Weights of a small image captioner: decoder activation gelu, batches of 64.
Rows from block 4 of the text decoder of a small image captioner, named by matrix and row number. Rows with one number belong to one neuron. Each number is 128 + 24 x the weight over its row's rms, rounded and kept within 0 to 255. All counts start at 0. Numbers have three digits each. After the name is the row's rms in percent of the matrix's.
Before each neuron's rows are labels from the 100 texts, of 14976, where the neuron reaches its highest value: "tokens" is the input token at the peak. Only what is clearly more common there than usual is listed. The data: photos of plants and fungi (iNaturalist). In brackets: how many of the 100, against the usual share in percent.
# fc1: MLP up (decoder.blocks.4.mlp.fc1.weight, 1152x384), inputs 0-63
# fc2: MLP down (decoder.blocks.4.mlp.fc2.weight, 384x1152, transposed), outputs 0-63

tokens: "eschscholzia" (23 vs 0); "artemisia" (23 vs 0); "family" (13 vs 5.8); "yellow" (11 vs 0.1)
fc1.681 098:138130116103123116127079088087129137152100119180136110147122111161139136159106125097104110149117112138112112164132115133118132127143133141153124143129143146114126080145116120144117137131090131
fc2.681 090:114096094143126114145135114116124138125120097197112139114091146130110110129132145135142147156124102104114112140138153161174130144114155178109103161114175128127131147128138139141131111172091127

tokens: "-" (55 vs 1.5); "northern" (41 vs 0)
fc1.680 088:147128120090125105100111155108104174122122137105129145125126106139141134114119154119097120185124121148130114127141109138172156116093147120142121149136094097135078133183121145118101161149145152
fc2.680 061:102110136157152117151160117160145125133103163157149152098101082115114130163104082145126101183106122126170119130128161112132093116153092147132125126124130118141082120157103095074168115111159112

tokens: "annual" (50 vs 0); "giant" (28 vs 0); "leaved" (22 vs 0)
fc1.63 105:131139145116119184127168108148128132171096147106127153124100126144125135142131132115112089139145164122160156158070147103140137099171133076129075158127120181163156054124144111119120104157134111
fc2.63 120:154103144090095133111126125108150138080133111089115101120134143152103107119189138099137148141148111132131186136098117130108124124097144085115145116146142164168139092138112107185114086161150149

tokens: "common" (14 vs 0.4); "giant" (10 vs 0)
fc1.737 096:130147091155144114137154127122077202152125137183128146118101140115166094154097085102133101137132138132136132128101114109162164104139131143107128147112119130138102089128147128135074131121090106
fc2.737 086:148092177138190118118119134139150183148086116107125125124147118087133104090124122145182124158155129087132089108123140126122096138120159155102164122122119059138118176141114140172153105100127100

tokens: "japanese" (10 vs 0.1)
fc1.349 106:089136122087157140142148084105099159160123132165146140147134126111160116161130140096084116121121110151148075163105118118143123100109145119126134165125139170121122120127174148134093155130106125
fc2.349 107:139154098140100123185094156111117168129150135101146112137127094104157131152129116095098122165114110139168098068121151156102171150123138104112141143100113128149133120122127146156119167103158147

tokens: "eastern" (77 vs 0); "red" (19 vs 0.2)
fc1.397 119:114146130116115111151116115131108153126139135126105107151110101135147163122111114096097101144154118150132134145142151136127160104155086153116075162128136150111116108153151141122090138112147129
fc2.397 151:165166114158113147144131112145160102127185158136118086133119099144151147116120162107109073140142104156133132147155139119121148077160116164149115132123146108079112105136111160122135143123128099

tokens: "family" (75 vs 5.8); "common" (7 vs 0.4)
fc1.214 096:140145099108146106118093161143110191136081129154103212146104122127101098147124141107092136134109106144131122111164145132117146134121125096119090185115117103158125131121133141121169140123120126
fc2.214 094:135120116141119139122142102151118134130169138116148135141204108126140171090137125101108152130163160130155094121121153095124111110125143070168192092150120122115132111101135100140107092131114138

tokens: "wild" (29 vs 0.2); "japanese" (11 vs 0.1)
fc1.709 097:131151122136121125151102105141110147135108105140138080143123109102174124137087133142125103154084093144148105142148149152116145188118153138116146160158148131123077080122146166180132098117131154
fc2.709 103:136095119143081139121149133106140143133144145090126158131125131166095115091174113107121135106083127096106112110110133131145114135143104156167132127118114130113112140139099144125121122105151118

tokens: "wild" (32 vs 0.2)
fc1.12 108:136141159145106107144071131123136156182115123125121164118143133106120147134135140074118129115160059154144103127117163161138155154136193127101127134157121088116125103125125130185143153136121119
fc2.12 146:138129126103120126091152096117137187075141086171141133152116140191106116126139137142174123101114171108133157132133097114122103125147118140150103092110116111106124130134170085098124074079126106

tokens: "lesser" (17 vs 0)
fc1.420 106:115104120156165110170178114053094136090096127096142101134131150131099121080115124077126114151134180129148141134116112122150149072151091118146111120139128113111132111161145109122122108098089173
fc2.420 107:153130119135128094145122114132170128129160144211123157110096099151146127133103169132128134132139132149145086121108162123119133131106161095093143151119098180134128118145163146127107155130146117

tokens: "purple" (67 vs 0.1); "garden" (25 vs 0); "bush" (8 vs 0)
fc1.272 092:091168153143098117145115134129122158133144173145157151156130107095137151147066142124113080173096108104160113125117145156142166162129170135081099123130106141092103118116155111153111095106143192
fc2.272 083:064158129153111156151124139150136097153136163162164137121112096087128138115147194125091158174134152131115118153099133140126070093093102110120130144158106156129164114126114128139143119103138139

tokens: "lesser" (39 vs 0); "spotted" (24 vs 0.1); "acacia" (18 vs 0); "greater" (15 vs 0)
fc1.99 099:148135161138135140129160098102120167124123163188131101105107133136122125097077132160124125189136136122127135143124167081120162109138110113095130119116129119152116120137130117147130088126070163
fc2.99 072:154069134128112103127095142134121119097082112139131120152115147136115149150100166081164136138180119127126117150143137117118157185174152156151117131105107154122147169123138142125128109156120130

tokens: "family" (42 vs 5.8); "wild" (20 vs 0.2)
fc1.410 108:093133129084137109163126126109132118137116164147143126124151182123114142147156069133123114162143123097158127144166152160117135131122111151133133124130171130122103095154142102114113144089148104
fc2.410 108:131147122140149094109176117138089101115091107110135122132116133141124158143158102112143125121120143137125154097204150124125101095132090154161200112149142095087131141142164118204115148117184125

tokens: "family" (100 vs 5.8)
fc1.513 106:122174120085120124111132125110120164152079112148143164153139110134148152164112166132175116121132140154118075150133144093155162152142176132097082145088110144133137083190132083134142150097118130
fc2.513 122:102105133083122141151109101135080164111107124122110177127123079125127145104171143134121097162109155128142102106128117147132126136125119123155140161132150092131130135180108094108160117082081122

tokens: "(" (44 vs 5.7); "yellow" (16 vs 0.1); "tsuga" (14 vs 0); "sambucus" (8 vs 0.1)
fc1.302 107:116123127133108157129097140048137130122109121162144126132124075135116136193111085110125119103151139149120105165104116136142129147146150135148120127123126155095150130109101081169122114119146126
fc2.302 107:110123084165128082110095127112109098165133129108088150149101173137108124126125146140161095087090114141121141123159122178087096136147067164111123149125122088105158141152161104093156141172137135

tokens: "family" (61 vs 5.8); "winged" (11 vs 0)
fc1.570 106:091125152118101155109127100128113141112146141144148126174105114164137135086122118103116108159115100129145129152177118093117129129112148135143168157124100137131135088140128099143123115130133158
fc2.570 119:169134102172118101141109137162140159161148102100123145122143109112145093133113118121121115074105122104121120109110147133153137169058136153124145126135115103113123117130128164130104121118128105

tokens: "(" (62 vs 5.7); "family" (20 vs 5.8)
fc1.718 109:123097133130123114152111128114124140116120138144108142150146110153125143119107140145146118150122157142110114130154146119107163120161071105107158160131128103098162127100121127161169104100169193
fc2.718 121:125116061166107134159133167134132169109115137127123118126112145115135140129129113107137112195102081115141098135129125121126142177129152155119117140111127153130090104132090121129107148098142122

tokens: "american" (53 vs 0.1)
fc1.418 112:115179128143176113132193094078060136112126124114134104118108184155099133125099121118084151106152176117094117122109138100156128187130107149135146122144158139146135098149142127120059109153065166
fc2.418 111:154145173101154111082123140125110130106124114113171161103179139129135135139108130135148144123091104130148113135150090144147127168086120125144193076138112109133108091174120149168144153142164118

tokens: "bird" (22 vs 0); "black" (12 vs 0.1); "golden" (11 vs 0); "purple" (7 vs 0.1)
fc1.244 105:127132175144127161095135156111133155126134139091172113153112145089147122139120101148074154182168129101170100114122126154101150123098136130094093104146122143117083124131110129140150140142126133
fc2.244 134:181144090147099110151111140138120123107110161127094156108125131114137123143133096099141111135070103134110136119132138119136135114128134136157126124140143136130120153133146104164102181110171125

tokens: "field" (19 vs 0.1)
fc1.221 084:167128137128129085129086145103130167131129124116125166130097132112138124128102152119105085142121075177121134149122173164071142126127137148089131155120088104128108113115105155117081114121132122
fc2.221 071:123111119150125150152139123122123151128118121160132086100165154165154157122107131121184156133143153136115109105115116083159143104156171149173155082140108119121078098114155114090111092059125084

tokens: "california" (25 vs 0.1); "family" (24 vs 5.8); "yellow" (15 vs 0.1); "corn" (13 vs 0)
fc1.337 100:118109127119158117139098171107145145109112144157166124131107123122158157123117108153135121149120115084142130135122111088104147110106106145162089193143084128148135131137193090147179097131143156
fc2.337 098:152104158131107120118136122174114077133145117097137157077126115150145104160160138131120093109085127102166129138151135121143108083092165100131099134132130105157137167141121116119148125144131072

tokens: "chicken" (41 vs 0); "-" (38 vs 1.5); "family" (14 vs 5.8)
fc1.573 106:121108109119122120182123115110115142140123136126136141175120143119131100121107121137095126126107177108112132122129148136156123094141119106119123115118101130127138148142127161111146156143103117
fc2.573 137:142171153099103146102158074195121142118144111106160136137180133179128163122144117095173112135123123123143143136130122193149126116101105102136173080131107137145102150139078119130124111125153144

tokens: "-" (14 vs 1.5); "horn" (8 vs 0)
fc1.222 102:134112098096159090105114138135122123175101129135142103125126143117090117151116087120134125141144112133138125121126141152068144139126130125129150192132115114139110121129122124118061093117134120
fc2.222 122:134139146184142097122089109135149109095131092145098129094148142120129081147140119153157123131114130142145105151138148130155121160130117155106133140123127134075139124135111128151128127130115096

tokens: "viburnum" (41 vs 0); "toxicodendron" (35 vs 0); "bidens" (24 vs 0)
fc1.743 102:085140132109125103126112110129082149128113151162099168124159154110170140104136117111088105161117114101121119118109141133130117111141146126157132110089130147122127119134120181137100102154127135
fc2.743 074:135143149166098113172148150111062153104124139099139146146128116119100141119120146162132121113139154129141116112155098151121109174125103155098169135144099109115133092137144110122186119123177149

tokens: "lesser" (21 vs 0); "greater" (11 vs 0); "sweet" (9 vs 0)
fc1.237 120:133137110121129123165152106108106132173094141160127135131064132072130126111141114128072119114123085163189137134098142080125148104136129117075139141130086120109163109127110100125126103144089151
fc2.237 161:163143116134122111069197120112114146114142098144165089138127171106112127146095155114123123121101074103154148129096150123155105116123088150096195075133103125120145063145138127130124153181160096

tokens: "common" (29 vs 0.4); "wild" (15 vs 0.2); "american" (13 vs 0.1); "spotted" (9 vs 0.1)
fc1.257 097:144154128120143122172161149095112134133122126120131150119070105144169193166085123171104127143182148131098110171152166092142153142147045142155073141158127146089079121143167148157118122113132130
fc2.257 095:126156145213095144118132129120123167076184108130115132088164157111105160125153131117154109138122092117126125146149137114158090111120162132164117130068129122131135177115118173092121157140133149

tokens: "california" (74 vs 0.1); "green" (25 vs 0)
fc1.113 086:152107137119145107127137090135105121127111152144111129141100130155111130125106059145119098115121097149109114166155128086151193147132109106117107172094113095131108114121134136157108133085163130
fc2.113 061:147100165111082172100154140147127144086122112114110117125170123159132141129100119147166100137101134104129111119138080112128116153120131119166080138109104125111165151112130104150136137078144144

tokens: "family" (100 vs 5.8)
fc1.152 106:116116104121110126138092107125119130140092159120156175117119153103092105135101132086137100144132108163134114113119170135154129121129154137109113127104138182107126116079117152142106124109134128
fc2.152 119:149102115103116132137122130138132072083145112160117142089116115147101116111157111107118165143144131154093094124097106142149131098103131135100098121147119152111153136114130139109122100118094129

tokens: "sherardia" (34 vs 0); "viola" (24 vs 0); "family" (23 vs 5.8); "sonchus" (19 vs 0)
fc1.457 102:144159150109127136119145121148109138142137102143152123105094168137136113134132134095114143095162125117095142085124102105116177156075116105072133114158111111168170112136121096182171154141131113
fc2.457 110:096120083153142162162146114137108090141156128134119087101120147099140176164099122126143142153128146123121087140123126155127109100133123144178117145105133146157131123100100151108108172120118128

tokens: "lupinus" (8 vs 0)
fc1.713 088:078157149138141081087186147116143131108153142123126174148128181088118133112145094115135151157145135129122087106157096131100131128110108090120120144084140128130120094140144135113110096126108143
fc2.713 062:128102106122100148114130141140088131124121104136118133115117088137148098120139144130111104071127113146161174119112143137175148102139144095123146107128154109146151139118107143120107171141141112

tokens: ")" (42 vs 5.7); "holostea" (31 vs 0); "poaceae" (13 vs 0.1)
fc1.400 094:126155166103124097117142081133098156153125143160173077181127138137163170129104090070102120151149075130201120152106127088162150110150156072144133124137108133128095084144180090177105084114154184
fc2.400 118:163153151119119114111102085110110131122110110111145148161117118151126148130118128112136143112181125090138114144116141094156123175153171152149169142116112131119129115150117142131105150098170125

tokens: "class" (80 vs 5.8)
fc1.537 101:051130110151100147102149129101114128107114197115130107131131090106108083107132129138100159141131142102165107159139140158108155143154138133133148139117144148147109102131122116147132131142139125
fc2.537 126:164133132139151132104140136118158134083124117148132101148136116129123101137164103128114153110191136148136124147154109124155156160162130120155149101097141082086164141114113111138132101144169130

tokens: "red" (67 vs 0.2); "-" (33 vs 1.5)
fc1.3 110:111114157078148121122111127125106147100124143140153111132134124129117111126112123117138110157113123117139147152130137130108210170143096132165144121185140164122119123179146098131124126106111131
fc2.3 123:145132114144112130163109097134144123120133143188099148070111081125125101111100115110137105166093114157143128130141141112142166100165135153135122117116109128090165111127119141133094126081153082

tokens: "red" (37 vs 0.2)
fc1.682 121:147104161118111108158091093142140158127086181108155116140141118164136124057117128080133089099110099134160126153138154133082132107144140142145140160116126175146102125137121102160101150128139185
fc2.682 143:151086099168135118158109127085147177130183110156138150109145135118132126139130100151173104087105103151131157112151165115115109088073142169130129140161106116103127094104133125131174131119151113

tokens: "wild" (14 vs 0.2)
fc1.121 099:076161126141124101139120137094086153143078150124137152135119152149152106115108112137098104132145125126132108092173123122136126159151130142109109180129159084122107111135139184124141111109108160
fc2.121 076:130137167107109133081155094186154130098175088133135080155181116118112112110164144111142150111118126142153135134113126148154159140127141127127159067163112117108132133105108101131133108122104095

tokens: "lesser" (39 vs 0); "greater" (11 vs 0); "yellow" (8 vs 0.1); "japanese" (7 vs 0.1)
fc1.696 096:137130131108108177136134156087125142144150148111155111141142085135108116130114126155125105099149170097128149151163095103149136131140082142100093160152143162143170134174120081132132112122161136
fc2.696 098:157140182140086111110112136141122116158109091097155122094137149135127113106119192145136139099088157116103106092122168129127091117131147133165139113117119109106098159117142129102120123169117130

tokens: "small" (26 vs 0); "orange" (23 vs 0); "greater" (20 vs 0); "lesser" (19 vs 0)
fc1.27 093:126140104132129126124111145107118163095105115097124070120160106145143113104094090108121100103153154133146178117104135132127161097134136132113139121121151096085125117159150156136051150147106124
fc2.27 096:084084113132142105155130109151128174159127122171123137128119096135140091120092132101090128156109158141124099113124143107124103105146144078123120125114115113165121169089163123136157131097132123

tokens: "order" (81 vs 5.8); "snuff" (18 vs 0)
fc1.347 083:159170122128115125148108087143142184114112118178117121130099119129119083100142162119118089126118130152126114104106146130147147109082130143131103131053098150081134145130148104127138159124140131
fc2.347 087:098130110152163109141137165125145062123146165120100142163151121071144108136115158135117133130142120146154125149141124141096089169155125114131094142109165116166169088100155150096121159149095137

tokens: "parthenocissus" (39 vs 0); "stonewall" (22 vs 0); "pink" (19 vs 0); "southern" (14 vs 0)
fc1.660 112:138140157059112152142083128100132151135105134118173128135113137158121105095100126121121114128168135122137103131134140097127139171127181085119111134122141138131129090149123095155114111139113121
fc2.660 097:107144075132164140143150118088094134156097088115114148123138131130151139107137115151135110126136163104079148133120178151139107140090127123111135104106128151132128139159146160137160135150105148

tokens: "japanese" (73 vs 0.1); "eastern" (17 vs 0); "marsh" (9 vs 0)
fc1.334 093:135169138055145111124131130145110157120140154104120100161123132110113148138081082081155092131135122123142118141123130156167181101134069160118126128153108121093155103164147123126105129118160130
fc2.334 090:152108115095142124110140143156172118128158104139165119143102118105102134131124129142126096059164083113164131125121138122171182093129111190128091176132165094131117092119143156132158116177174117

tokens: "lesser" (20 vs 0); "greater" (11 vs 0)
fc1.215 087:132121090151138112126109135126133166121128087137118131133105165117159132133142098118153117144156175123138129168135140125164112137110130126122111112173132164130121108134113150142099079128099108
fc2.215 116:120082122140118144140099132102130174063153179131151100134137107121083144132109102117153106123132139090123093151129106101088163118137144142137144144119100162127166093140125091099137124108149139

tokens: "american" (98 vs 0.1)
fc1.723 102:139162146104138112112086132130097101138131142114103144123138113165156133145092147095125094120160106180152094145094165134150173152168092103144104144150133137104090094118124123153086151136100161
fc2.723 119:143145116129144120120137097135097099134134119118103125082142127144166158176094147131139132100130118138144155133164141039146072104164138149174159110146120087119104114168120171121158141150134113

tokens: "purple" (24 vs 0.1)
fc1.541 096:124159146153116079097107129146097170123117153128103154120091133127166112131138136169110141191101095127125151110138155116128141157130179117130084127121107108112082106135109138153132109103091134
fc2.541 092:156147124119141136148154093116135149103090094093169138102179156125125144121144114110114123139131163140153118112119084111151127115149117154137174085176180107133092126185164114120107126124161129

tokens: "annual" (16 vs 0); "michaelmas" (15 vs 0); "hedge" (15 vs 0); "european" (8 vs 0)
fc1.406 103:173120164137120133128113122120149165137098137113161078151125078123138069119111127141135097092112087143134146141132111109131136115111107132158148143171137149130119094157113089181102129136094163
fc2.406 129:162115132129106133121150130134146127132121157182109149115096089159103097148142100135125187095127156139116107103144121112125126123114143128122141103140150071111117102101107101116168133161139121

tokens: "family" (82 vs 5.8)
fc1.588 109:096112152062155104114159067124112139127119147111144114126119174092163121152138123167145143196139111144123116165144149108145158136092091141097119127148171129141153101126132134153114165124185108
fc2.588 126:108175144128149155131153127086086153094112087116139091147116142121139141133167107088130154156108122131120120196131150106125110121123134125110154112139111124117169136119161120166128200123125156

tokens: "wild" (69 vs 0.2); "-" (29 vs 1.5)
fc1.94 113:124166126162134125151156124121074132108130138103118104154113138144100107161122092126091124131128136133119151102175120119161182148149156145064148140158172121113136078124108133126129142102099118
fc2.94 143:111166126142130116131154121139157137117112074122137095155110158144089151149135143141146112136112117080171124128106106137113110136152131139120180094173122139116142096153110150135140110145118155

tokens: "holostea" (31 vs 0); "poaceae" (25 vs 0.1); "asparagales" (17 vs 0.3); "zygophyllaceae" (15 vs 0)
fc1.305 090:120149125127136124121080119135107150103149132165125152101133163085140145121155139113138157173117127115112144163068149086137129111149099112143126139139086170142119150116160128141147089117108149
fc2.305 102:163122140150150094127204124140108105105115155112163101099145129173132131119156108155129140079148158112142098104137154127142109076156144132162145135118132073104164124116107147074141193104121130

tokens: "annual" (56 vs 0); "euphorbia" (23 vs 0); "nothoscordum" (11 vs 0)
fc1.332 079:135103153079110121112148158131122117142115160104122109108142113115174181179112141124135105154116138121114136167092138134139141159124117078112104137133121115105166088120136158092151141165131154
fc2.332 050:145146141104100146130127127160111131116093138077135133149140132135149148173150166135119128119139109151171171142141134097135073127114144135087124131164116134176130125127135105180171149121146126

tokens: "annual" (34 vs 0); "black" (15 vs 0.1)
fc1.385 101:152158163117148156117078111069151163158092149108175136151098107120146100136122141084130118109127119124152142117110135126098131140104122137110133172139123175123073075162165148157093115097130151
fc2.385 085:148103154154130119103138112105134155117143163180081196133086119168104107168177110176121115117122088114112141130112117122157148093126134130103142142110053148121152148106118074144110155132121095

tokens: "purple" (16 vs 0.1); "yellow" (13 vs 0.1); "wood" (12 vs 0.1); "common" (10 vs 0.4)
fc1.741 082:128166108136140138113081068117085152169142145141120134135129160151134143102120147115134109083101107092152131168136155125162127152143142088156147136085169190149110107099192119125114148118132170
fc2.741 066:121182115124148104151134177096150112085122134096138152139103141105084136123115125078130150173104109141134128104145081151146147090130146158162156116108172116119129151153131160072137121156109133

tokens: "wild" (8 vs 0.2)
fc1.752 088:098118139141098153118093144107104117147086124148116161172085110129162164191093136114100159130145100150125093155142122095156151179102133105073098163138119123144129095109135122175130146082115111
fc2.752 078:146137128147079119122140123158148150094161127113125089117130132148136146158136130117097155093075143113176158142131179150119130099113138100127087114154125127108169157149102086131133114146137134

tokens: "class" (69 vs 5.8); "hedgehog" (31 vs 0)
fc1.407 110:137131127085165067124097091155114134152126148141168153135125150139161143158100135155088126130169100198114104149121140143155151140122132076118113177115117109136126118096084093146128166112116090
fc2.407 113:118120099177132127125146098158114109138126140175139122139140154105134128133113130123085127152114142101120122128162103165117056144105098195113097123166119135146106146134099133162104129169097145

tokens: "-" (50 vs 1.5); "coprosma" (28 vs 0); "fouquieria" (14 vs 0)
fc1.80 107:135141102092109107094143136131094126102157128114160089107145120151138111127102090124114169144105148114136125118126108123128154193147108141147138148167098158107118114132130108145064093079102157
fc2.80 125:098159111132109131139158131123108109101120160166102116108137119148116095122138135111121117166137144117082107122128135154116111131136141149118156102115114169094141093173115127171114117125170136

tokens: "annual" (34 vs 0); "greater" (22 vs 0); "lesser" (21 vs 0); "sweet" (7 vs 0)
fc1.545 108:139139129114107109150136099108117166116113156098155109106158125106158113132081092127089106164168139118126143142096132143200164122141110174089095128156089118115155083154162149110112096157120124
fc2.545 107:126098140103137129165098133161150167162085095133150112170118138133090126150123152140118117123155110121146089127120158110151117154146113106119168127154113119102126120108137153162133123173158142

tokens: "family" (20 vs 5.8); "giant" (18 vs 0); "common" (14 vs 0.4); "order" (14 vs 5.8)
fc1.524 100:151137069108142144140137112135113155112095117119106106147151104085137107144102114134120092114135121114099130164067140109164122129114122139119091125127114132110137130158183131152115157126058103
fc2.524 107:149077160111121145114107081101121142141087118096144138157120126099134141142122141138124148166172146140154082122151134140127141165094170176116116181120157118109113125160109136110108131140145156

tokens: "lesser" (44 vs 0); "monotropa" (43 vs 0); "greater" (7 vs 0)
fc1.85 095:112125115114112147117172104081088155119115151110171161103110129105136088123108081131141122081140144113131158153129139154132143145165080172132120145129127147145138093200152154105138127126096102
fc2.85 080:168134113109063079116102098168132153119131147137149124134117103150117144117128145124092137108140120154109144131093149136168115098099146122148156115092152129105120155101122148113134083128123154

tokens: "common" (41 vs 0.4); "hedge" (27 vs 0); "purple" (17 vs 0.1); "pacific" (9 vs 0)
fc1.468 102:125174103102139093168130107166127118157134114164156160117067132120107153123102152111105142125142115126126086153077140134125133152128091128096101130137130123152136093112118113152109116096122115
fc2.468 118:145079157111107131107147146139141120119150098117143139119101092089093111118127167074093145109154152146103116107106086141176148143105141154098102086175128133112180059115102127159142109137131140

tokens: "st" (35 vs 0); "family" (22 vs 5.8)
fc1.243 099:120131071129105116123110131081117142159082143140151130137077138114106130140145107119071123147142144139082135110096156132154129147175123150125130142172133152119150103133136131150151111117134121
fc2.243 102:100147150131087109079114122140131096129153142125115139169170088129126127112152140145143146104102107115152131158119156138111175164080148108136151108101120109105144137140128109160123151150143112

tokens: "annual" (66 vs 0); "honey" (32 vs 0)
fc1.652 109:155153166112105102117123108123114163145128174108114114148109121131132120100096114111122108109133110111106172129094140119166166128157094149112134123135108124137123112157152113129083138115131129
fc2.652 108:100134141111093091171119123138145156167144120119098183163153145107111094136130108143137126147161098131122138128148125142119107126126126140100069157159090131165142104116157152145134131101113170

tokens: "purple" (33 vs 0.1); "common" (12 vs 0.4); "sweet" (8 vs 0)
fc1.262 104:134151169094098124094133105144116149122088107137163149096132179121124122109131090121126096122136107121157123112126182128125121112152083135118113096133117142131091122130126144105087107105110102
fc2.262 127:111124133134138123141122161155142115112126152095107136085107070154151119103161111118175116120130146127136125130136081144130144159150137136117122149152111092133111116148118108135143140096147186

tokens: "order" (100 vs 5.8)
fc1.456 112:144154119112088141133141077148114127188085153178142169143082106138121118105143143106108110128158101125127134163121202098166148106141131130085129158131118143121148156147156134128141179116115122
fc2.456 104:135109133105123136137145128119107157138149128139113102135109100104126141129136135136134133149144163129171158122124147120091087110148100120149160121097116130123142128124172179128107192129099166

tokens: "annual" (46 vs 0); "lantana" (31 vs 0); "western" (7 vs 0)
fc1.109 109:135159173150127132148131097103116158124100119109127097145125117147107091122123138094132120105135147149166181135123132125143126089134132157143134116133107120152106108119133068128096095126110107
fc2.109 082:122117131084096112093105122174110123160170154127129121129103128117148056130156135147135140167118106163114146110121138146116153126107140092123120087138113117113103100088122147130160152147133103

tokens: "eastern" (80 vs 0); "family" (20 vs 5.8)
fc1.642 100:118177119100126115142081119115123156126155128148122178211103139166115157145081125108141094140148129143100111155140137124159179152122133145103092155121137147120151103096097157140118125141125155
fc2.642 115:159150117140150109165126100136135132143189143146117149119139105154106130141084178094108115090150107148099135140160147157115156142132119164125136160095142132104148089119131131124149107109140096

tokens: "sherardia" (34 vs 0); "vaccinium" (33 vs 0); "pontederia" (10 vs 0); "knautia" (10 vs 0)
fc1.761 097:164159144132130113151081115115098154179073114127125154140080114138167133136122135145127109135145137120133146142131134104141182150149102127144109163139111120119144129144157128108090100132143133
fc2.761 083:129110098167100132165154074155123140142134097130136099106165125144110154091151139117099118078156140149093124090123154147146107090121138115127136087141150142146144168083101125133145125150156105

tokens: "purple" (56 vs 0.1); "common" (28 vs 0.4); "white" (15 vs 0.1)
fc1.624 087:088138136118120115111124071119148143170123176112139127148075095104130141142055129124141103143103102127095101139158163143125132093132160134089125129129104163089126148172172123146161107108108175
fc2.624 059:086170136138084130135112167104126110132182165171150124077123082103122156129103147071132112195141105139109115153149129178135127079149135140145115127131128175135106134141124132126123134074120094

tokens: "california" (46 vs 0.1); "bird" (26 vs 0); "red" (7 vs 0.2)
fc1.102 106:131172173119106115119118085134116116150087104114111186133114134147140183146128123126103133148134104160134136124093129114125137154119131107141146102092122121158134103135136148114124153118148101
fc2.102 106:167149108148104103144148150107108109144122165137139153126125137113145094100126136101117147156096106146112134107145119150148107123108127133141167139111121125126138112153119122143098116104109104

tokens: "order" (100 vs 5.8)
fc1.449 096:118145131092123138139120126132109170146090139114080146139121079106124109121120164155125119148114101152117122112117160138123155162096137129122121096133150103144113090144145160136160156136150172
fc2.449 084:110159116132072121163147121117144147114123097115101122134135074169091133118122169111120164116119155138130123134111134154142152102071121108111125076148135082116141110119135116153125114123145097

tokens: "class" (96 vs 5.8)
fc1.339 103:109139152129152118140141127099076101159131118148152117144134120148140167150134108096065140123128115158122124128119155098196144151133109136135145181136105169124112142125166138161056121095113117
fc2.339 083:105160131159145137109116120133102143158155105107139128111143132133135149098137139101095136122196121144118095131152159162115117101108160141161159137117078128144102135126088145134138145101178166

tokens: "class" (100 vs 5.8)
fc1.719 101:106111105079128064131117154110135149123083156129119118151146116142138121154117116140127138133173160138107112169149148137116187113159109113106099115134103144108141139143130110155158153133128124
fc2.719 094:120156112167116122160165141137167084136094148107124105135116113140130131112159131128076136146135111140142111153138091161126158140171108103165128137119127124102139151137100108112129089103147155

tokens: "purple" (25 vs 0.1); "asplenium" (25 vs 0); "common" (17 vs 0.4); "candy" (8 vs 0)
fc1.697 095:124160143088116102129102127124117148132113099132174146102159169115126146173083094125156150183110099134142099102153143152118111127096133117140165106116099128082107141135143116127096115132138158
fc2.697 082:141112105150128157121129140143153150103127149111131139123094135108140116110123122105126097070110122118128190147134095117115142133162070141119120104126119138133119137118152122134120155133131130

tokens: "common" (26 vs 0.4); "american" (10 vs 0.1)
fc1.460 093:123145117122156090106120109128074131142114127139126135156102118143141141185111125144104123144113117138125084156150135115174126147099163112076087164113120087180103112147123126165132158114123126
fc2.460 069:105127127132109109166152130139131116116160139085170127107130136146134171125116098109109145140101160136122153105128111132119076141150118162150154113184129145154137156169161123130124119105145160

tokens: "-" (38 vs 1.5); "oak" (24 vs 0.1); "false" (19 vs 0.1); "stairstep" (18 vs 0)
fc1.172 107:115138170127114114086135145125142165098140118181133157169138133138104128143108105146098111169121116134130121119121122146101171140130134115123118129137141140118107120169092132129147132118160111
fc2.172 094:103138153148102136099116138100143151105156123118091104184138121150150148101122138153160117128114131133101118137126180157110123134179092145130134145115126117063115126145134156170150109140148107

tokens: "eastern" (62 vs 0); "beavertail" (31 vs 0)
fc1.439 102:142142135132120121155091110130086193150119143124127115177072083124166126145105128089094097135169123102133156129125149184124148148144098158103067126102122134099160122101134140156115092107112137
fc2.439 117:130147126105139114130112119135123140164144118122127114140138094151140127124086132133111092132155150100130157117144124148107157138134143154130109153091155126085152127138140158111134113136135158

tokens: "field" (65 vs 0.1); "wild" (31 vs 0.2)
fc1.434 093:128118129141121077144130160100093116152112095128113143170124117159120093135098121105084123158141113170187113116127146168139173155154108128109139115138120135110120100115134137131142117081080103
fc2.434 094:152131159094160118123125148134116120124150063118135143124140106169053164090142120099156127127123130131132115161115136139130144134136137155122163134126162120101134107152121115159131155104155131

tokens: "order" (100 vs 5.8)
fc1.640 112:103150164114123170113097109073093145118165150120150099107148135112131111138085097130094109122190144154117143125121142097182128145166136123100146140152101117158119171148166137134076127076095078
fc2.640 120:119130166100112127147118115151130148109170147108167118124177148123142107114136125182130116193159138152112114109137153177143105145105129156132105140157110121164140156139102156187124154121129142

tokens: "st" (35 vs 0); "bigtooth" (17 vs 0); "straggler" (10 vs 0); "michaelmas" (9 vs 0)
fc1.463 101:167119127102140150119155107124115129141096161127127130142114141109098125151131121111104148114151184113087144128109154097109137156148118105134064134152106158116187090124152148099122129119105137
fc2.463 093:130153158150159153107126141151124183089133142103126141125121083167144144144150118120132147117081130097097174165112157120093145126134173104160155125109133149084125122154113101166139117168162131

tokens: "(" (38 vs 5.7); "potentilla" (31 vs 0); "aralia" (16 vs 0); "campanula" (9 vs 0)
fc1.192 098:084126128112138164104137121125105139103097101134149116135119181123150102114104112117115132155153154161139051104134120147133158124134107114127119125074114117147102125120152189134133119093099120
fc2.192 097:105146136161116118111106095145123147133111143089158119129141121103130132138155193105133121093135121145130122129141103139143153136156168109130120084144103116115132110132111110132109117128142140